Weights of a small image classifier.
Training: soap at rate 0.003, 21200 steps, batches of 128, held-out accuracy 96%.
Data: trained on retinal OCT scans (Kermany 2017), 98430 training examples, 27.6 epochs.
Rows from block 10, named by matrix and row number. Rows with one number belong to one channel. Each number is 128 + 24 x the weight over its row's rms, rounded and kept within 0 to 255. All counts start at 0. Numbers have three digits each. After the name is the row's rms in percent of the matrix's.
# convs0: first 3x3 conv (model.blocks.10.convs.0.weight, 384x384x3x3), inputs 54-62, a 3x3 kernel for each
# convs1: second 3x3 conv (model.blocks.10.convs.1.weight, 384x384x3x3, transposed), outputs 54-62, a 3x3 kernel for each
convs0.250 103:108135115163170127160116153125121088110143127140108136161144088144154112115136105116108127124176131137063109140101101099127105075089154130104146134122120143165090110152088065123131169135126105106151136142091095117123160098124061116114119133131
convs1.250 104:111143150156143159175091109142099125111064164102156143145138132126120130110125108115127119128128123131151161128126070107115120140109093123109141135150149110081132125143149162186138104143115134173092075165125141137114123115132132109138110076124
convs0.251 102:109124110117134129136142102107121106130171134106088141099116079168119128166144091113077105159136108107125084139151148163157111134118172121096186129117112162156113097173173127095107123119152099133148093155120143096122105091155089097142161163151
convs1.251 101:099116112158116106135090115147145137174097164094092100135153102133137119101146146082148130119122150142137113167068130152124137136084131086102129109113143089130114150083161139139138137148111134156150155112121093106155125115138142158131094152144
convs0.252 097:086117156156165123158145176098125132132174106123102139102161115120146157133122121138134139111115139117172099113100076115064117142132132164121149115165129139125155108111139172134108110103136100151158107102111108145086131104147143149112142130108
convs1.252 098:149122089125127122128155137162133127147111118119135095101149128133113144177086121121161111096113123135120135078157139096198124117126159136122133109108137099104110139100120135115157124104082108125128122111162122098134146155126115125123147098108
convs0.253 091:133100140152162139124111105139160150116135116169095107129145129113180107126093105125169121115060099114139118116099099192164169146147119136106117117141139123131131138081161168150100156101125150108132111124161169111121115183174137126122103131111
convs1.253 092:122118118128106110176124155117080134115144104121174096110143134117168138144128121078173135119171148139166129087174076158127124183117134134126139132175176119117118103138079089111126166169163126127146136126111110124143119076118104120087116119117
convs0.254 107:146124102116086145125147123098135132151132120116160137101171161157140136090107136127132110121118124154114137107195098094137108128120181113155131067151126085167112145087143124108117119145098132078132076102123178101135163115125176127154117164115
convs1.254 104:141127138131156140119134112156127165163147102136146090148159106140118169141145115145152113146144123101164112103131136095101162085125112159124120106170126112117172148135093115141138111082153122106157108130105091097083122148103117138153129075128
convs0.255 101:126138123093102103123110136144129148124163101113090109139127135193102125117121128196097129142131128144152112171101096163133133132145122102121117168121194093143155155099134180126118123153146197139118143137133080106155157119133094147129121101103
convs1.255 100:133147138080105107162173111121132087180105128125121144127136143099152092128124096176128110154131079186136113080141173157161109126136137127128144151120100112153115102103108147133114141123125116184091128123108176094095132118163080126121105095167
convs0.256 093:085121122105136150135125132106128137113137160125132122172105101146131122119125127088138145150163101137151114131149094138137111106132141149122142123147135117093164146106164127176107142125135115099152123102104143133134137092144083146121144106138
convs1.256 093:126107141128105097112129130113135140141109123148160118117139115108137143133125168092122086118091112093129147104186081127157093161096136153159148121117105118130142121155130139204140123124115134133151118129117142151138102092132134107096168099124
convs0.257 112:119150124130129116112145114139133126152131133126132144079147152159131112125115122111118093127132093080143106139097147123107182150162174175120107082134090120131117116136076121121163115128138104116159116135132110130119155131118133130105114146109
convs1.257 116:158120090122171143141135123130111104106104103113186107107150126112090150139103142148123124124152148137150129094133087071125132094148165137103109072125153139104126112155110111196125119132128121093153101125101111119150133176155103127127119147146
convs0.258 095:141144132067119126129137159110110155141146096154122149082171155154137066130125130084122165100112116097101128130149082112133123096123141152118152152115130118111137108147108102121098129181144167181111116136115122106123152129114162159132157099128
convs1.258 097:104121120135160149097147141083094128143147134139105134137104137125117165147111106143090127143088155181126099116082133162132128139185132114184108123126129140147130137134107169138165114095118148115148117107143145095129103157158148137146088122148
convs0.259 093:094132168145159127126094117168121121162114153128150183123170118134139195137179166159129135110127115134110161108173122130116109120129128138149121103097109127129142117113138094128125115157118148130107127128122099147145122128128183141135130134121
convs1.259 094:109100143113123112125138141162146140131126111153114077125138080098140145151153103151080140138168124167092153096140113149142140114154128178142097140128085162092180183122140098065134107137141101099109108093115130151149072114141112109097099123147
convs0.260 095:146122157105129117120103111194106137137136138137146137118177148146047146139110116145141087141103107130141160172110126145154174141145138118123079159055159159120098172105142152125165172114114151110117147131170109148093076110104135138123115124133
convs1.260 092:104145139144152107129108129109156161147164144104109142135139127119159135105108115090144115092105119142091135043110148199141100109061114106142111073123142118115129124178132118110099111108123118117121121117109076148125096122128130163124147186102
convs0.261 107:108101071140114100105124120149135108134132107115146118117089146156112132129148121122143063139128122131108143095099132152064065138140141088127112106142127179135111114102110161146101125166128139152113077098168173134100174158173075159085179136157
convs1.261 108:149168136147153156101135132105093138072137152118112124084152092107168166133130136115120125190119095098154144197092052095105119127141059082111110133146164137127144154131130125142147143095107096136140098115157124088134087115103159089096114142083
convs0.262 102:112088119127124124096142143066134112109139103118111160120091141098114135118109099147164129144133097114144108084104124071118119114118143162120122108145093151158154124132139173058123123146148084142177091146138160113131139115149102097128128165133
convs1.262 103:149128136174142097097129127142106135163119104145143105164125140103163085141134151144119140146115107168156119178169131111121113094151127116082140146125107127123070115147135097104104141120143090124138112142141113136098132099110112177119118160123
convs0.263 094:122103138120092109099143121149132141135139092124106124146125075172092134168116105100129103115128138113147161114082152172166148197146125127138123138096127142098127102173081097158164126119165142102158107069119074092139112153111070145126128120130
convs1.263 095:124088123145127132166108161154104141124117116133100127141121144095131101089078143133089094138119102108115155115135096087139100130135132115129091153128136161174096099161153142137143132095116114149111169134115115151145119126129100095118105128190
convs0.264 096:122130155125111143107132135140102157135108136110114124141139135133146082115132103100137133143163130139116154139097119153101154125106161110109098086122108126160149141096108108154151137154091131150145152103124131127125139093136135168104136129142
convs1.264 098:097117084094128130178145091112108105144157105134135098125164114132085156125084143128103145119082180073159172118078119105147112122166115106129136126111123108140129112142169163169172139130107111152145147112120114096151125119149151154118111119139
convs0.265 095:103161130101113165137128161128166112119143162105119112186112122108117125129106144127102114136171115156121092167169137139108140072106105114141119115136126140145139129104110171149172154134091114114150084161155130194114129125114100133143157090119
convs1.265 095:116107105114081099151152109116108152154109136108167119126116108150166128122108065145171119126122095141155112123121147118125111099174126148152136113120142158128130134047149130172159110159100150143166159161109172184123140085120108064153161143084
convs0.266 092:126110063063150076153153135092120098133139122129151123105143115094171120073096143126123116119103158154148138143113131087111154139154118141142165115141152135119127113118099132138119142134129088107113147118100122114113130156125159135110135136101
convs1.266 095:133119148173180109089115165125121133130132105129090139153126093088094161153089126123145107136116167062089127129136122116110095211156115127128125126127111153126101147178154130147106164164137114128138135145151158166116116139164120154156130146113
convs0.267 093:067081131120159124110087159101100115147115093128086135136151149142139125113142120129116155120082128139135085141155109119141127083112116148092163176139097172136126107125110136098116131109103170143088110138125126094112101073074122130151146105097
convs1.267 095:151146110129131153121123129152108046102107117161172175114161111163090152153131146140139169115127126104111087199127121109115084141146137151087115120115128142097129135121122138107115181206140131127112116114136139123151169099156154124115146141121
convs0.268 102:097105107140106113117142142124147097101082149151140141133122106137146114091131133118106154119095119116138140122122138164174121130140138116126158094151080127168183171098113092090111109141165164096122105109134140084124133103070092134088093150142
convs1.268 102:140138117113119140134119122127135162189131125175104111146155129123127141112109134126126104134102143097153126084105152154108144107169133149133109125114109123144110093164148106125100118143163123120162129123140141105124163142104136109077182109106
convs0.269 092:124143179115157132099111098123095137137148100136116157118144157126133154107085130097149127119151092154097122146161116110153131130161150145098129115101110134151177159162153136187171117149135134135148105091177111178122078103167162127139165120104
convs1.269 096:117138118080140141150128134124119133138119137128099152147107120084138132110095124203125114161131146128135137150144103111158157132137168156157135144120151121126114156120089148069145127109140126140104156106146190143129192135144137136148102119129
convs0.270 102:111118118149094142078137136134097132133138137131107103070114127095106169115142107203096149155114118174115149106134126126174146117110098122140137135164115114114132136126112085117138144134130161118120145130135115134094079106139116121169123184104
convs1.270 103:151139124150142126136111139130089125143127120160108121123144128137123089160138106160122128114146160115132108113130182085153122141172152153124127159159109171135140135146178105097123141136142125122104163113138130132154119150174113120161145122121
convs0.271 097:163154123154154166135112129106139144110099093108085117129159134110112131126104142152133150111137145108165143117159128137088107093147092111151122156136084143137133161147127115150123148092123163115124129132125119129105121105135122092153103142135
convs1.271 098:134131121131105148117147144152093141106153113145106108121139103183118125156126130172123153160120143150130145142082137131118155128181113146137122157188122165131077094136128106144103109125144142115135132097129143136114147129107130158112117159132
convs0.272 091:096088144138140134121162149105106133135149130170104131157136116089173105120090106109113138133161139115121095108114140093108105109136123110148100109101139111160137093149115130122138139152109139132124132080128163165138143104117109131114098117120
convs1.272 092:162106114132132153147123105112124149151151120135138115145146126136153140109105144103120118120160127134160122123133109120120179135130143167169117169142113162148165141150158119090093131160147140129151119148122135146119126116136182177153151159103
convs0.273 096:097099111115106120111105135154109096120148112173145114139140161160140111089104107114138108146158120141084109109119123060074111125119071116140118152095121120118101139056110166095125168142127152142094122126132086119093143125165124100085125182138
convs1.273 094:116130097142165118140125112112128134127132093082113143134131111123150134179185156114126158100092104111133154080154087122117156167117087158131172102156183117161142190125081165101114115100138111140108189118130119137143179141166201143117154091089
convs0.274 115:144117119185123125150175134097147162145121115104122075134099118151147090151104103140161124117119174093148116144136146145161155104138128132112167145105086114144125136149164092078099152078125098110087111102101144116121108084120145182123103132167
convs1.274 109:141089121110150176148075117115144117151141115124160154166136126148086146155123154133078163132126167139138138153100121099104174139148141108136106124163156121109118109145157068111163143080103111103162153167123151109094148105119122172113105188148
convs0.275 088:120120099122139137115131151152127093150147110126139112077150107151152123124155138118157134146115104153137116159068144116139150109110123143143091143132111147111089120171141119133144126128124128120135155139136136143121081119132112165094152111124
convs1.275 093:089140127133154126153093103132134134170104146179140139108138136124100094122110123173063099104142108119108144130144109147146180123143110130126083104132147145130160159147092111098099146123143146128115155127084170128100173130087144104133108118103
convs0.276 093:148146087113107131134170131100143129085132107118129131153133138118093081119124105143116114152130143128115117185101114162141116128125152139109137184103147107111122143137133098142134137109118118124138140157132109096118117111099103118132129104143
convs1.276 093:156159137115111113092107136123126126123128115131073126120122134124133158110147162136107137091146095104141114118134174138109154161111084097153163123149129166091139139111124109097141154186121151109108120114105111096113155085066151167116170116124
convs0.277 103:133118125116077134133109115139111118125118163141154120108141179145144072118108152114123144143120132110121152116158118123123096108124121138127157117123150133147104172203090172134078088143141107095088091117123149160104123156147117095139135127136
convs1.277 103:118139097118108127163170077122131096144059157115187177153096094100076152094156133124114174092162103098158127173073111116127176085144168138126102136125124096168118125084154114107155118189081157129148174107111123135132101108158152137072132145118
convs0.278 092:120151119114184150132135127141127104141118115118126136118127086128122118140139123091156166103151116174146095165093133158115128148115138134122166148123123133152119116125124125099136130143146119116163134118129139122102102156131135163137141122099
convs1.278 093:142149108134138149141130127067147224138190172094132151117115170134134140168193125166110153153140114145119099091088101082108114154112115112116133111122143144107122068113159143138190114123101147156155142141118108120085164171125117129108137127120
convs0.279 100:145144136130111134150144098135103150158144157106103117113121147130119168138095109100169145081102129108134150136127104105144141164131096150123115129119123163102106097136180165145081156112131160161157094104166163127085149160169113119138135113138
convs1.279 098:120127100169114132115116060118089131124116092116127128124157109118114146120125145113113145114152124124146124159148171110143141193149091105144144141099111100101153114149154111128075202149131122143146132159091126160149145115106139138133102134124
convs0.280 098:117123134116137095137148128144125147125121133090116144119127104148120106130154117180109095148107101149109143152172186097112120113096118152138110150102116136117149138104123104148133134168135145115126077145139187173139145097164159122151118138119
convs1.280 099:149141134151137100127107134124135131097120148108148174120118129087127160099154103102118125107131110106147119128093191109160127139092158160144152142121117090136124125134123191171114151100132138135152153117114152133084128163158126114142130145113
convs0.281 097:145061117084118142157131167109120094142159104114110133113142160127106121108106117131104114094130128156156125178187151108107171175168193121138170129130134148121157127137146173098137108195126141140105104187144117119105141136105093110164121142112
convs1.281 096:129110092110099095142163144110106131157125157157121125129138131106112134100121126152119146125158120088130132092136120171125150107086127122129125114115129118125151118163127122078119119131051132121152135120099136124098106124089079123175147107178
convs0.282 107:140139101132134089137153115097064103130103150163099110114122100131112170097103120090118138107115127153123135101111082086123127136159133143120108134143117091115089162128125116084134145118131157133123107154099102129116106137167118127142163078152
convs1.282 110:187104101088144091129115160111092231114139115111146144132137130184135151099132110126126152135139145131125130123102107150123142126130028152141096128133159112152190134088116167068155150133140148136163116123144084136137177135143165136150163146156
convs0.283 100:116146130115123136132108126135078091112137157136155155136105119101157138130133103087137146142111096133134125091110114132158120147160118182084168129132136127146113113127113155081158138141123064173147143127110088135108118081144137088085126130112
convs1.283 101:099098088116108093156144131129099144112129117134130162137140141140097135113158097126142110129128158123152151159127168057170187095106198132106115073120111131110111125111163122153120117165085103107099134103103154115167165145156112112161141119128
convs0.284 094:146142114148124097136101123053099133138153100122147090138142180130152155108132123111111142142117150139132107135116123132151128105096131114094138118203146127139140088135169142133093106095112099151168139136093161138105173130130159128112100133135
convs1.284 097:113145129127164167098148132135154161116145139117098161130147117145149144135110124129074142124136144107151094174080118150087038179135160131092099122117129121116163109135137128124127153114136112129167156112107098120140142105138105116121094081052
convs0.285 098:142097152147128157114127135143089125140132128113121119117125129157129083121138103142132120103139169152156087113117124065124117097130168151105143134102140088120126139142126125165116144139147133094115114127123112102136097130127169122130091123126
convs1.285 101:134127137112159132125148141100143150151093135092115106099163153142102178156123097118185141113156201144148174124052150108169131139129131128110152100105145132153123098117105129144155107116116176091086114120166099142137151126089153124127149138114
convs0.286 092:140102133125135129098113127163125157169165103143165170099194109116138151138115144188088132176135091156151117132116088106110091097134177162109183112082152141078169175133131117140116093151102115103119094142107110152101107131112140130141145172153
convs1.286 094:120124124143109153158143125151129158141133127131170147135158123143142106116138159134145172133156162137136173164115136139153115098114144125102161198173147148128131154124080169150099141131151153138125119165130141125110125111128151146156099116140
convs0.287 090:143155142122080101157083084112180145127127136171109157137166147136142119128141071111133084135101134137134154127134092120114144156099121171155096140179190141129169144105115126114151157142091090154125182134182106148124160138141099104102129121128
convs1.287 090:148127151141123087156131132159123129166128121154131171136171146133068109131169117125064142120113168117071135106132164131087144100097148123124145144116134162138120124133161125174106128137171118122129103132141150117071115120157117147140171160134
convs0.288 093:152144162118129150122091156139104114122152137127128126144100181092143134129133136136130114128108133127174137129124102132149156141118122119139118117114160072135132105102104154101115125168110113119139104156140121143109162115090159135123084135137
convs1.288 097:109114137140124147200142144126108122118059103107098127158124129105117129146113130126148144150110120106159161125111106140114135057097157141125119153126116186111101111110181128124171088127119152070122104125141137168147059124128094058122116165109
convs0.289 121:159102121099133164138134107121116130110146156125134108138144121110135110150123103100132131126130111111149110158192107090154141151155104096092169170098115130146125142097097151127137082134127120170091165134129127162113125105147122162117106126113
convs1.289 118:105097115097136122139135096135130166088111110135123114138139121091131108166108153149090103156136094133113130145163128120098132133139100106161093152162146111113129094124125127073095135084184135160123124117101126083119121163145120117115162156117
convs0.290 093:105119156125127134148127117156128150175103147149120134113161165132073110144127179140182148151128118154140140116120104107112112119130118135116160150107156120149086158126123104148135085118118159111145123166105093125107141119130107141149113134121
convs1.290 093:140135142114137172123119126114129171118122149137154128132176140145144070094130127080129122148087082136120134103180097190112146101121134134084108100096127099140125137162132133165126131150137124151145135131088096151147130165157164146103146143097
convs0.291 100:118187098085142151096143153114140187115122132074122085113096153135077136106151133077097086109093115118118108155134118132130105141106142132130188101115131163118113147108118148095141108159133106144087110103126112150095095148135128134098121099138
convs1.291 102:120123137098117154099150128154113131112153134123096124131168116080129163130147143166141110145107095118132132151079103137159122137118067103161169153137124122120131097113096092111157129100130122112121152111105139141142176145123138131123143111160
convs0.292 110:109157129093169147145136137153131154092134127177091118158135079105102131142118153129121111079145119124149092159163121127120144091119173134119123118148172125132169160124089115147108125110109114139124171115095114137087170124088093118132124139159
convs1.292 111:128132156121129131096114132116093135125100122157163110119140141106168092099115139130123113120115110147154162116158167098095118071111167180110107138133089174064100118124152142158108104142125133176101101170119121133148073133150179122173159123123
convs0.293 095:126105147137153127137144146117100108120097151104107129147122149127111155211087122169070116163130138136129152157136098113133109114124125090176111148129125134165119150163158122172117114123177101162136120121106108101136123136120153145090160136111
convs1.293 099:116139169119138113153151118138100139155140126127182168123115136110115133149142080156118163102098143086077157136079164128126106108085140188082121128158140121154109137085095107151143104168178108115092133112104084125110135117104151143094084124148
convs0.294 123:205143124134129113129122197122112151154115115141095108128100133187106166121141121109177198090169140108085099117142118123104093137159133111116152147107184136106154170142145162141120143120124137108109173107191121135135146094114088168144148121099
convs1.294 125:110159124079113121121124137130160132161134169146134102143096170149115087115161183116107164098128150136154145137118149156128109146083147139131132173129092095179156130142076121154172105107093130104130122153110102163085124110157138163089117136113
convs0.295 102:162166126098145087126117130152101143113128149152147162108160074080136093174127123141141114089128134127129137106149159108134119096151169115139163140166094125129093113097142120119150134156107116107121124094122137133164111122126127116113117135146
convs1.295 101:130125124118124127097160138142162139181141118143141129111113124165143172137119096123125143097151142114124128144151145138114144107103134119146116168148132145121147104113161109131112138112106145165122122118140154144098132137092072136145117112136
convs0.296 092:158122148116073110112131141112113153141124129108167159119146150143173090105107109129154164165160131126085086111102111122119122114107132146148137133147122100096137142163120138119109138114141097117147146088117142078153136141100077110135136139120
convs1.296 094:126151163116149137125099074119114149144157116152115088120134092113111162085092117137166114086102120131103118095140144152096184120070146135139126130109109104148170120128147155105122173138114122133156087171116125133145128119133098134107119131137
convs0.297 094:095104094119099130113159136147124134141142147123123087124162109088148130137145121116122142160160124157121105096133111124171123107169127133136125104162111154155113115124136124135137102115154143154141142099151131137108113110114114128087120125118
convs1.297 095:108126121162179125145175142092099148102165150107112139099172125093125100133154181086108125098125156075118151168107129130144115144128140145112145164164085156113119146132088138135127123126107132149140120133134131116117116099108134076112121098115
convs0.298 100:154101139072105124119049071085143092162157126129154113150112150128164091123170133149103140156148129131105129160141153113105130127137137142147111135102091141127154122092119115163158145120123128104122182138121134123120125161103118139139095102144
convs1.298 096:119076125076125125155140112166133126074143153152138132114146158095173060097135176147109127143086148127138207088106112099164115135155137143105123121144126164103158142103127167089168147125141100139138115081123136133106128106133171109103155126113
convs0.299 101:123116094125133125134119146136162064138164121102186153173137113133150129146126133138131085130134097124175078134126106113111108117122121125131143114139146130124122111118161127149124131143131121163133138173089142113126132121108123124151133143097
convs1.299 100:126139147131121141178165123120126132164072179156162107179093107108159109113133144105114114126085124112148163131082142167094082109156117132127130121130137160127095176128114143164132144156123120111078106118111151122142133139107158123113090118116
convs0.300 096:148108126109128131125147133139116101124121109148123164128125116154125165130097128162106131068152159128118113138117156133112135120163133083231139151146123125146132149171103087126165158127178125201129158138110116128124134207127125124121131119142
convs1.300 098:123161162082106163117142132124102108171105110151160144161147161168140097161100092134160149175197158104114158141160087142146122094146111137123162138142098146135159093132130136123116146136119072127130166135113136097159081095112136126095141146158
convs0.301 092:089188176125118136152093128095133130149128114129103209130108108111121121115114157143126211121170104069125131143107144123141145148138181032139086156148129159131145099117081145191130103145102139090156120138141171135142158140110198161095144129148
convs1.301 094:126139128093160162097073113100113117153135126138114168161151133131112138104139157138114125095149105123138178084129086114137179142154118137141147132144084115111131128119130136123086116114144109161130132177120146162123166150161072112096135116146
convs0.302 089:118103135170149115093119127115139118119138079139161133122137117159063148169122114100117125111113141109166168126144144145082106127122097106139107152117125138141104124112110165149132091108137152130106105112127119131146115118131137113121116112169
convs1.302 092:163136149113099129118157141103151148095140104176110109107153157126126143140158130113135140118125099082078151108103124120121125118124125151100123095101170100062103108088150147139102126084144147168128135160126133112123137152137135129124125101096
convs0.303 094:137174188113119182093100107136158102076145114107118143168145152107114162112126143159128119141103127121138146111121129115137128111091166130128136184133123152128142115124147109134117117122149138096131141159164113136121123108164122134132112130116
convs1.303 097:127107119145093188149174135125107105140135132086099084084054138151131147147060167155166153137140103136104138192163129090131093121111149075117124142164177140135119079120141141136161163112126103105129114149137105126105121149105128158139147134131
convs0.304 091:108124123150105177142114132091093127110115083113141108149157127127104112118099143140111144146148131120147111112147125156142148138132104101149154106165114154087109105102109137092108120126132107156143164133120127119152100172159135150156111075088
convs1.304 093:125148106128088079162134097137160138119162121135149141125132134100117136176155121114141138122106145145120113120140189136144134135094186063133163128139116131164130126138097129129121166122131131125131141182120125142084120153109154145112147091115
convs0.305 103:144173102134100115117132139155074108148180084142141112162140133106115113145152134103112136132152140108153100174180095183104136154108079189142149141162092148118064117153124132135155111100118121118107127122192140140130134118096130126130132124154
convs1.305 103:161132168109094106115104106120124122176166139169110116125150130119114128151133107095125125147124116148131126176097116103123113144107117144091115162178152116110130137137109162115125059126173128148139144146114155130133111143132123127156158113159
convs0.306 096:139108110115137120136148107113110121113090157107125153142141120126089096128166117101139108116170130198157153097152177096121198106111158172154160122165108119109124150131120186106114129137137135058158101085136180119154151097127141096167105138140
convs1.306 097:101135152148128094147129130133147138075131150127160147128136142093133138134150109140098132135131127129121131060121086118114160106135059155114191099130116060158130128141122133109100113097125172134130151099111083107144153135143117102138144103127
convs0.307 107:128105151116084099101153121121096087125136146121124097114092066151100183132122129134103082134133159140116156134151155130144097154095121146143135164111103131174104120127153103107181093117142101120157096149095149134151110124132135151119114134127
convs1.307 103:164129124104095129144086111107120150128147068123126110172136113110177145194120125139166129128155151154124156105126132147162117144134129126170113100129131099074129139136108109106101186164130153138156172114111120095115192132125084113127142110158
convs0.308 115:186154117114115131131119140090155107128149113143102123109160100137109105143147144157107158117184122134173121136090121086142099120198142162082134145077121148111120115144082173133114082138136084143117105118160129064123117135162131115079175136140
convs1.308 111:105104111128100129147136120165158160130165104089075178124118144131108139072132107128158117158145084128155104125101182146100145176144131132122167149140181088144131121121167159082119126137120121125142109110122125075148116095131106087098153127133
convs0.309 093:132071148128099094132162110085140150112096121121124124126177111114116135148099133124105116120109077144115108132138116111123153167104106125094107104161095118119169130138138144156131117129121125125137152130093109169137127137138094115115140118137
convs1.309 092:148123132159154131112113113078126141166084116106103117124157103140109114110185125148100126133128135128124188143088065152087159132126163145120150140144108131128128104125151180136124085135097134108122112105128149146147127096078108129154144135137
convs0.310 106:137134089170126115134128120055128123148111113112123124144116118104112109141133129163141131110146130067121138156169149164109118155105122138101165134108180104077151129151119102078140148090125140169096119146139102086105146143111111147136131149128
convs1.310 106:125114146128128129106118147154111132111118115163126187133108132150096145122111173127171106107126107140160059177169183109120125101133182149077110092146150109088144143151118156086102145156112117138170109183137155104164103158100103147099106164110
convs0.311 099:188094070091114125121144128138146160128120115149110138111130155100105124122157134118118143133117113143120080135109128108150159165126127116160127121109158150127082141102122103106152168103122195115190052083126159096120124129108123145140118124112
convs1.311 100:149159154125160139116150171121151151163099137082126076098137181140112138112139152152140104155127099149118109112118078138122122125111140139129071127114135121126122115137134151155188162149087142116103104132120080109129126142144129113136097123107
convs0.312 097:168194161127111155125134127115154118148084094152143140122118144127126159065127102133132098126143125138127105143156136159155130109104089131151111126140127147119133092120151115117110144148145111119068105116125116112130152111133145120124106108117
convs1.312 097:122117175132134129113084149141124135071194136081149113152162141149113116134115153145096147147139156120107179158108116193116099079081106100099114136164094138156126096102119077099140118142154143144168137118140101123108133067129130118141153068119
convs0.313 097:147138131136156132160131136115096128121124113119098122092123082127145128142126112167125125134106124137153147134121103126151136082101097143118131158126176089095147131117114101143079119102142090123110095152130140104148126137140112131091146092134
convs1.313 098:142126123086107140121157138102162136150129136105107118111133120077165106137125128156120089135148116128112139144113103122124140131105117175129131117125127102128138109095132097122123081110158154138151135119124134133105079115136111099107119100106
convs0.314 092:159108125119089076110119126110116160130131133100114112137166149126112135104115118174123116180133107119166099112120109122152069148109167149159101100121121152113113154106156119123099103124151133120167149151143165143152109121144118151142113123129
convs1.314 092:099112103107122118121156097165137159149150178110107118155156135138121122120151100116101129134119123155107162130149152113133129135100123117145100196183167077078140180149188095136146104147129140126154099156111122087110142124090122140142194160088
convs0.315 103:124096111108159146138165140136128141138075156098130121140098142111112118168150096114107096134133147094144162134100181111135101137192139127103124074114137132149144135111082144092171130087110090113144099130092109105174126145153133118142152049109
convs1.315 099:120155134123153150070100112109132176047124170140121105079151149187076121090107116171118132145116137100135123140104069116169144146127137140158131116110142149093135124121139160141126093113087141109099135170156143171152095147195074128117127088115
convs0.316 109:087121140163144121138120143177191142153147110117109112112093123165133143169172135122154127103074115141136133126124135127124113148106161097153111173074177175145123125135135148173146097111141132111110103126097167096112175162118104132131124097125
convs1.316 106:146144132096126110147142167119156109061141137122158125133174158140122089092081128150133148128111135098122146141177171143087146143110144115087135156111143131126136095139103126088133125105137111138131120145119092138113088128127122099120107107139
convs0.317 094:138104156142155126135138146120133119163144113105099123105172141152158112145095103130111108170116142128097163165149131153169126140136095093128126133133131145108135108102117172140137156143139181093118108152105126137131098138125102105132134156120
convs1.317 094:118131075133124127091188187128126124100148091110115135143187192139087086111170142147124124155141129116076137124120112157088138106081105132146110202161134102117128140127097131146141151103116115126137118151124117198092127099101135123166120130146
convs0.318 110:089118138123100117117157118121113122095132127159135090147104124162144079128151123120115137140100123110153136131103107129135105163105112083155108175149126149128091096128143129093143130118157115171138089137114170100138146086151099143092125168143
convs1.318 110:129114132162113105108150130106100123110132118160093168145088105132125092126134139130117126143144174130121138151162092087143152167065107134123113136141131110157125156078125098152104128086171115126128115136156156123111110141097129111173106112145
convs0.319 092:157130155126117104155145139143131114145136134132179128119149097147132152137115142149083111112147126087124123136161136147150155141127147123118111125139124121141117111115089082129121154125131090113133115147106126143183136126156142046151114161104
convs1.319 091:123125097120159144120114113163136156163160133110113147142093123183129097142105158158089105128136162075099148157133125113127083132124148116160086149130138160172150093173123177144127096120116128095119100119167096120101132160152131126162142144121
convs0.320 097:120146105122154166120118102150123098108083102149141147139144155161132166114103156096177091105137114114123101117083150134115138143129127122134158156150105115108152119137145116135119132135092161068072122109085114169098130151080089117141139151118
convs1.320 098:130149159137118145155121145087098139163105117143129090116151147114150100129163130150081129124097169148142135098132128119151132147151136143136144170105088121139107128144151143120121159146150157147163118118155110132128099126143135108124116107105
convs0.321 108:114106109150170156119122168113170172126117070157140145142159133134132111113165112136128127095145135148155128125151112112134141147146126062148132133164125176127139158099150104085099150120140112138166142090144097164146126109133100144126140096139
convs1.321 102:127142163122081142146148112125107146122116129101061051143172101135116188154144108151147132172093115126120090143130092156179113104106136147146145136146154134154094096111115155114167094149119147140085111135116153133145114123123174068137119142118
convs0.322 100:126138140102127144146155159142142111129099132105117143127110138073120110174130111133111166163107144109119149138147136108122162098106166135123121142135095126134126141096142133137121148108131072096102118161108088171153151079126158165147130077108
convs1.322 098:133112166126108129127168119121098103118166091124142151109148126189147108107154118130119112163098150116133140146193080092152138130112109083133112117101137110123122186175177078140118160159148121126106137128093165157154123074088118128094120096160
convs0.323 104:082096160160134159131134109112113130156145132092125116126156064113105152136157114103156140128105118121145140103124102108097095132105163131102112097110095146136098100172128158157144122152112126088136133141165127119163092093103148134129138154121
convs1.323 104:116108127111146154106088122135079135102151126165110107124117130121157107146154140141125115152116136156082127089151173087131112118110168148165138153142166129162114092119153096097129177126117145142157121117096127096103125100128152105135105141130
convs0.324 104:125145113186101114165153096129114095164124075145127134117081138124148139095136117128156128138122122152130150109125159105146169092161190184149076162092143122116125124126124129144132123145183139144070129099150148073139114134148105169150095121175
convs1.324 104:159115148149090101082136087151136140118134108117161147157119152090158156151121116112115108136130142131143104146137168090152116158129064088151109108162131131160106097144119132143117133112138141129105104079118134141113192110160127142191131117140
convs0.325 097:127094164108116093132115099141101130142102139111162142092116138132170122067139170160089120093128140120109155119147157147138112101126195137106141110134121154153156109128131118143163112102125125135128119171174143154127115151160114132107083167158
convs1.325 099:097109122115096127135139112136162121106111123152067122149112114124124103184176099106107120113128127099154109106129176129115136111111122120085125169159140107144126128125119108138159153148116184120139115107142078187130140119110119090140125102115
convs0.326 110:138176164111074141107115146133148130120090139102092148098095126117163128108124165152103075097142128116126127156162161141139126095141100077140120113125129154150115163097103155179100130096091128095159094121115113145132137108155106100118153102140
convs1.326 110:156141118117129121116108133170127091139082158112109099138078138154143133105217120098163133131136107125107118156154155122136116091112132099122140140102156104141168139130115098140163105091155105121141090128115103108092116111167089124104114125121
convs0.327 111:141110111116104131133121112140103168093133154156112125152138118144167134115154138163177094131162088148111133144087126115152101120157134151130137143146105131100139134160127171064165112104118124085069105122154131128081149135169146116094143157112
convs1.327 110:121092121093115139084131121099101137128098124106058149084150128134111132129140134129150125135106092123109159151078159114130164157106046151135133082146154093096114155089158147104134151143148113119149122147105141100104154129100123133099087147093
convs0.328 090:185164136169145113131089125132152111148138130148146145110123132101151138107106152102117119129117119136135119128113117113094140086091169107088123136155045122114150172114130130126154162095150126163155145105155127157109142123151146104130117139136
convs1.328 090:105093107112135102164078106147148136051156121164108115128099147129146108125125117128139155082125140113122192142151139154099164116139143136158135148134134139137138152124131142105144156101094121129107109126160135160152129134150068143138108109101